From a checkpoint of a small image classifier.
Model: 11.8M parameters, 32-pixel images, arch mlp, norm rmsnorm, activation gelu, width 384.
Training: soap at rate 0.002, 27100 steps, batches of 128.
Data: 90422 training examples, 38.4 epochs.
Rows from block 9 of a small image classifier, named by matrix and row number. Rows with one number belong to one neuron. Each number is 500 + 40 x the weight over its row's rms, rounded and kept within 0 to 999. All counts start at 0. Numbers have three digits each. After the name is the row's rms in percent of the matrix's.
Before each neuron's rows are labels from the 100 images, of 14976, where the neuron reaches its highest value: "strongest on" is what is common among them. Only what is clearly more common there than usual is listed. The data: stained colorectal tissue patches (NCT-CRC-HE-100K). In brackets: how many of the 100.
# fc1: MLP up (model.blocks.9.mlp.fc1.weight, 1152x384), inputs 172-214
# fc2: MLP down (model.blocks.9.mlp.fc2.weight, 384x1152, transposed), outputs 172-214

strongest on: tissue: adipose tissue (95)
fc1.652 111:520505524471511506512500530523507485450492443484512469621477430543531512586530526499541521476457489517449544490570493409461474537
fc2.652 108:541442480516448513568488463558502487483475527535524572488535492473535469519471476495471514499490520446549532511492583536432492498

strongest on: tissue: smooth muscle (97)
fc1.494 100:504520514453530477474492482521484496474471473458440473538488497542407513537463499523526527510501507495534502494468529578571516524
fc2.494 097:442503539497468543584448515421540495502532481500480472499514491515505440539481480495559559523515453405506532467492550525543439550

strongest on: tissue: lymphocytes (28)
fc1.333 089:556509518407533560491499481498484528466547580548534585479471498505459476531478488462493493468546515480417467430550501461565508476
fc2.333 081:511435530518456516513505507498476492541454515452439516504466472477505562499466548494525494479516499544546499483503516491485547437

strongest on: tissue: normal colon mucosa (100)
fc1.656 106:503491409490469485487559491468521490444499509486574552458420523506499424492493461536486510496437486540481480541477426437460441501
fc2.656 112:477498430529468477546491455551456527521471478461523474484515519455597466525506555488521520526504597561569555493498451576548559480

strongest on: tissue: smooth muscle (69); tissue: debris (30)
fc1.532 096:483493506461586541437487526496463539452537563467548506468495482467456464445431570557490495493565522536486483469544485494441480544
fc2.532 108:486482505493461521588483416475478524433464456460482451546525543511476458509524495438581509464525531497503510535447440522579497493

strongest on: tissue: mucus (72)
fc1.491 124:530454533533535485537482506512562496526450508512527490540532535513579477530578466506463598423442495455478511480518502453477526500
fc2.491 106:481461523490434516542462482471486525486512465559492523582520477543440465516483539509530539463529494484506547473521456562513491532

strongest on: tissue: cancer-associated stroma (85)
fc1.448 110:470538503567522445470518547453439491542503541447476508528509520456524542531465517454473516440489579485528542497608450529533521486
fc2.448 098:559543431503499534537498480502471524441451420505510504498512530542481493512583479473605532541538440488508451533449476493509514497

strongest on: tissue: mucus (100)
fc1.459 087:573521558488541485480504498559434523500456507515480432478501526455484531467516512480538507423560468545482439458462450426582485469
fc2.459 083:438478551483466447531469435465482569530504572476421491503432458489461561509477447527500543504466514438561481576521522482479453572

strongest on: tissue: cancer-associated stroma (44); tissue: debris (35)
fc1.423 117:516470543476435460504541501577569428533520457547554461551458467531520551537526432526490474473445453502507546507541536431593529475
fc2.423 114:490518491485479523562499426461460532436509485467472483521520507506498450462509542460570508533529527498520533514425458543550488484

strongest on: tissue: cancer-associated stroma (79)
fc1.374 096:527513579561536533554465461467459502447504458539490504513540529551571593453541562543453516484512430464512518542448533526397489514
fc2.374 109:473533434433441525540494526488411574536481482518546489453547527559553437497471423470459496497546557563528523451471546579507484563

strongest on: tissue: cancer-associated stroma (73)
fc1.573 092:494531445471522500448507513557506440497502493482580538445405531486478514483491509457421476587507553517508519573552525436540523466
fc2.573 106:478435546554512513429479534501488526480509482531506511566520519557528389474496472506515498492478438459521458528505552488478482470

strongest on: tissue: normal colon mucosa (91)
fc1.299 107:495543492501534454524488494517575477481477478517562496572517491501488543479533505471515512544482529485504521425598527523578506482
fc2.299 122:493517519536530498464453409569528456368472462521460551507530538463591501510585467492519496508495553502501585433411485522529534456

strongest on: tissue: normal colon mucosa (53); tissue: mucus (41)
fc1.144 091:533480491427522473505494462435441498563470584552490511496466467520437505541482517541571511481474448556501421512488483504464400528
fc2.144 097:500536511494461473529472495524540483497574493556466520470519530549554550566483507466512482533520562455544530539470491491488531508

strongest on: tissue: normal colon mucosa (42); tissue: cancer-associated stroma (38)
fc1.59 117:535516504524544515548519495410546558586489553465491595494438484559534539544511497536558454491532433560490495537503545585475509455
fc2.59 111:505496481477461508525440404501437512455471458475461484498502534559552477507563462499610540476525519506544550521438464584529484470

strongest on: tissue: mucus (60); tissue: cancer-associated stroma (39)
fc1.67 099:517502501512493491471446541474549556588544557521459462445439531444489477447539499494502509522485547509489502516456498490525447521
fc2.67 099:444516492459425490493550503519458521565514483532526491480556449456515528422505442600476518568510539511519559412562483481538570487

strongest on: tissue: mucus (99)
fc1.38 105:487526471493468505532533518475540455507562486532464515524486514418429451416499562483512494519453540450458531424489496487484461434
fc2.38 113:477529531501480447526483440549552496512508555506507490414493516462510519456518483549483463536462522518513464464519480544506535470

strongest on: tissue: mucus (55)
fc1.177 127:457551502441554506493492495482538497508532475517489524588465441471468490557548541519544562484470511470443535449506533409477532470
fc2.177 131:480417458470503465499486516589430450510524553506580578470527548519508479474447518484471499462510517422537529544479553565450536509

strongest on: tissue: smooth muscle (81)
fc1.741 104:437529478500503564449550531492455469539481532459477520483474562491509473477497548479470535521517526538503533501477492391517501497
fc2.741 099:503507501489451490498445533552468509481440462517511429490572512494503548424551518457527504523457476462533473478536492536498531559

strongest on: tissue: mucus (85)
fc1.146 089:466500506441542526487497551474471542438544450513457472499470515511492509466515570489578498495528538484540471419511545562522493527
fc2.146 093:499476517498464521577469521515541527561493510595529444499443484511507493475465467555468482510483586467526536530465479451446412512

strongest on: tissue: mucus (75)
fc1.433 104:515494518464445439554516547533515458494583486483516518468385500463520514512460500521539405528517573454456558465519551408468514427
fc2.433 100:448549506468560516522533502484527489459463473518467481523492502592508529588437417485537541507484479459554500493592503491604514580

strongest on: tissue: lymphocytes (73)
fc1.728 095:485481455440493522456521526540468487494486550516528581421455494523418494546486485533513491498499509531432443465497476421556472499
fc2.728 115:453487488517501553529477427464491544470490514464463501558530474540457489480473525444600532472535564520503475457483493521540483436

strongest on: tissue: normal colon mucosa (37); tissue: mucus (37)
fc1.545 098:546535455471456494515502414467462499480519553531500537594544492486459518457448527467538526466513530512467438501503533515496514577
fc2.545 098:483561482505560471444490461530465458521465504544474524374550540476524492485548494502505467541491509504604485460556524476484555492

strongest on: tissue: debris (90)
fc1.587 099:469452529525490479537518543457495463523511526469457478558578515541509520520476532554519490438425445527568534532473524477461531497
fc2.587 098:469476466470472485552496500469492516478469496491469512527557521540473453520485508475558460499521567436502458497447420503528559507

strongest on: tissue: tumour epithelium (75)
fc1.198 102:479406508477480456469500527519469444509424521501511524414488452520504497503524522599486443524578421538518528466559554449518439444
fc2.198 085:521534529508452528497527419505481548456495501517529539562469481539463508473513544480529526515474535560509487559444490485461507485

strongest on: tissue: smooth muscle (59); tissue: cancer-associated stroma (32)
fc1.16 104:543490487472506537532473494439422490519482467541470483509453497505528520561446557538507522527462476463499479462546522535535491521
fc2.16 108:522530476451476513496469526512395478508409479598473518569482498511516481484520465604545531515478578470490364469549487561527469520

strongest on: tissue: mucus (97)
fc1.393 092:511519540440520481516465517480474486505460485516510383462507529409486464538528505530500440519575507535461548460487518519501515454
fc2.393 100:478488496504508520494471529467556528544486497542591482445532568551478542475506433534453503498460539515572571520562437492510495545

strongest on: tissue: smooth muscle (60)
fc1.114 099:455540532511501489528489581581533523562479524588513518517530469472541463452476553502535530507450557489469517498543504550485594557
fc2.114 099:517525490523494577491470500503463527479509418467453488464497547474542482522514466451485594472517521532450588511422433542505488473

strongest on: tissue: normal colon mucosa (47)
fc1.683 086:520531492469501497467407496419569462556533509510523508492555551606449523425510503497488421516473522478542432488536459543548512509
fc2.683 093:484529516524528433460529495537552452477495491482497505535467461488508459504475504512446491451494474564484473499458466554441478457

strongest on: tissue: adipose tissue (72)
fc1.469 092:530475496501488552529475550470543546492480417541497516512538557483531502579472539473506420455484562454533493549504471541515573588
fc2.469 086:532482472527562446468489574528510457526447497474494560475451439523472519562542560574474459464456466466509511492510498503469470504

strongest on: tissue: mucus (44); tissue: normal colon mucosa (34)
fc1.170 093:510507468437523452469497528496495508494467563533500540502450470466459479515440491482538474457478469583501487528434508497437455554
fc2.170 105:492561526476496481509488425476529522529524478524403538475571477566553565471529524463526416528483564435516434530493490494524484459

strongest on: tissue: tumour epithelium (91)
fc1.443 096:495428465448489527542421504474422420455463485517466555460531488562512473483482457538448537519511483495536534496461535470470439502
fc2.443 095:516567601516446549526511413509531503468520486538491546497461533528458532477510519506569492508427525517483526542425509473500538493

strongest on: tissue: smooth muscle (93)
fc1.183 104:558513430515496501533589483518520532411505528482469533483596496505484453458526511482467492496534487449499488534476473440413423561
fc2.183 095:528552488514425513543467497491502545489481503452479502524545437491468508503503504444524555532514514590509430524440478486619557499

strongest on: tissue: smooth muscle (68); tissue: debris (28)
fc1.474 110:461531520547555542490505540524438522452486534447549532464562484484479453420480554545469493492536499488437537451480525464386452546
fc2.474 092:522493526480455524573467445507488578428446441433474443529548545529423490505497465424532544460496450475503502548443423523581476525

strongest on: tissue: smooth muscle (88)
fc1.582 084:455488485531564491481491513518498578417467540438495449515532479526508492418476555521424452500525455537497548538434472494410475411
fc2.582 091:509463510494504543465545537488498524534550486524520507487549536539440511529478388490548536482525428524523391481528490446463504523

strongest on: tissue: normal colon mucosa (45); tissue: cancer-associated stroma (37)
fc1.509 112:485506485488480452491521463517603451543563460455516525482431526568453478537533404531505561495418464492517503517523498503481469568
fc2.509 107:477565497490447478577532510524456479489493555483497467503498543484572436474479506465529502549484530504531591524512461517515485475

strongest on: tissue: normal colon mucosa (99)
fc1.171 091:479493429566555459542526493474507473489494502508603498454459482477511463545505441491519442496452455527539461526514443484537493441
fc2.171 104:471478493496501449463494473523512503471518473490452482452481541471476534518555557532444506482488519542518613495522468480510550481

strongest on: tissue: cancer-associated stroma (37); tissue: tumour epithelium (35)
fc1.445 103:437498463532512535545551457453487468498510526553458605492488461466526508564457527514503557486465496504527523477526496566526410424
fc2.445 102:517453458555501490521509540552477508473468550530514476453555445521462509502453485574531491522531445525573524572478498509525494516

strongest on: tissue: debris (84)
fc1.261 118:527479499504572592524502482511550496536492467480380565506530506550459496565511507521467467501561452496541522464576455460473524483
fc2.261 132:479522544530475538537459413468472483536470486495477530490575542479550539416539507508494472560492450535486463492463452494556536501

strongest on: tissue: mucus (71)
fc1.668 100:564474542468613471547523538508504539449505493470530547485506478489486495465488420445506511548524471473534454514499522449444453512
fc2.668 090:466496483471534491490462485475486511582524461460435540481572436502523497492539595485527396523502494538493448457404471516529475448

strongest on: tissue: cancer-associated stroma (48); tissue: smooth muscle (36)
fc1.650 106:510532462454458527461526548466476433556503472480464470482445552509487480436450513485482525517463507587500573492503495462438514540
fc2.650 106:508488505557451509501491507515471458483438468546487461497555530503520516516498486463542488491450474447480443498549505488535535569

strongest on: tissue: normal colon mucosa (81)
fc1.645 086:506525473517487527512517471482520513498578559478513521548485440545539528472450480435537530470480490523471583527597454504547519450
fc2.645 088:521511494521479548487504500494502462544525498522521514433528468552459482471482506550612535504473476485512537505460499477469520531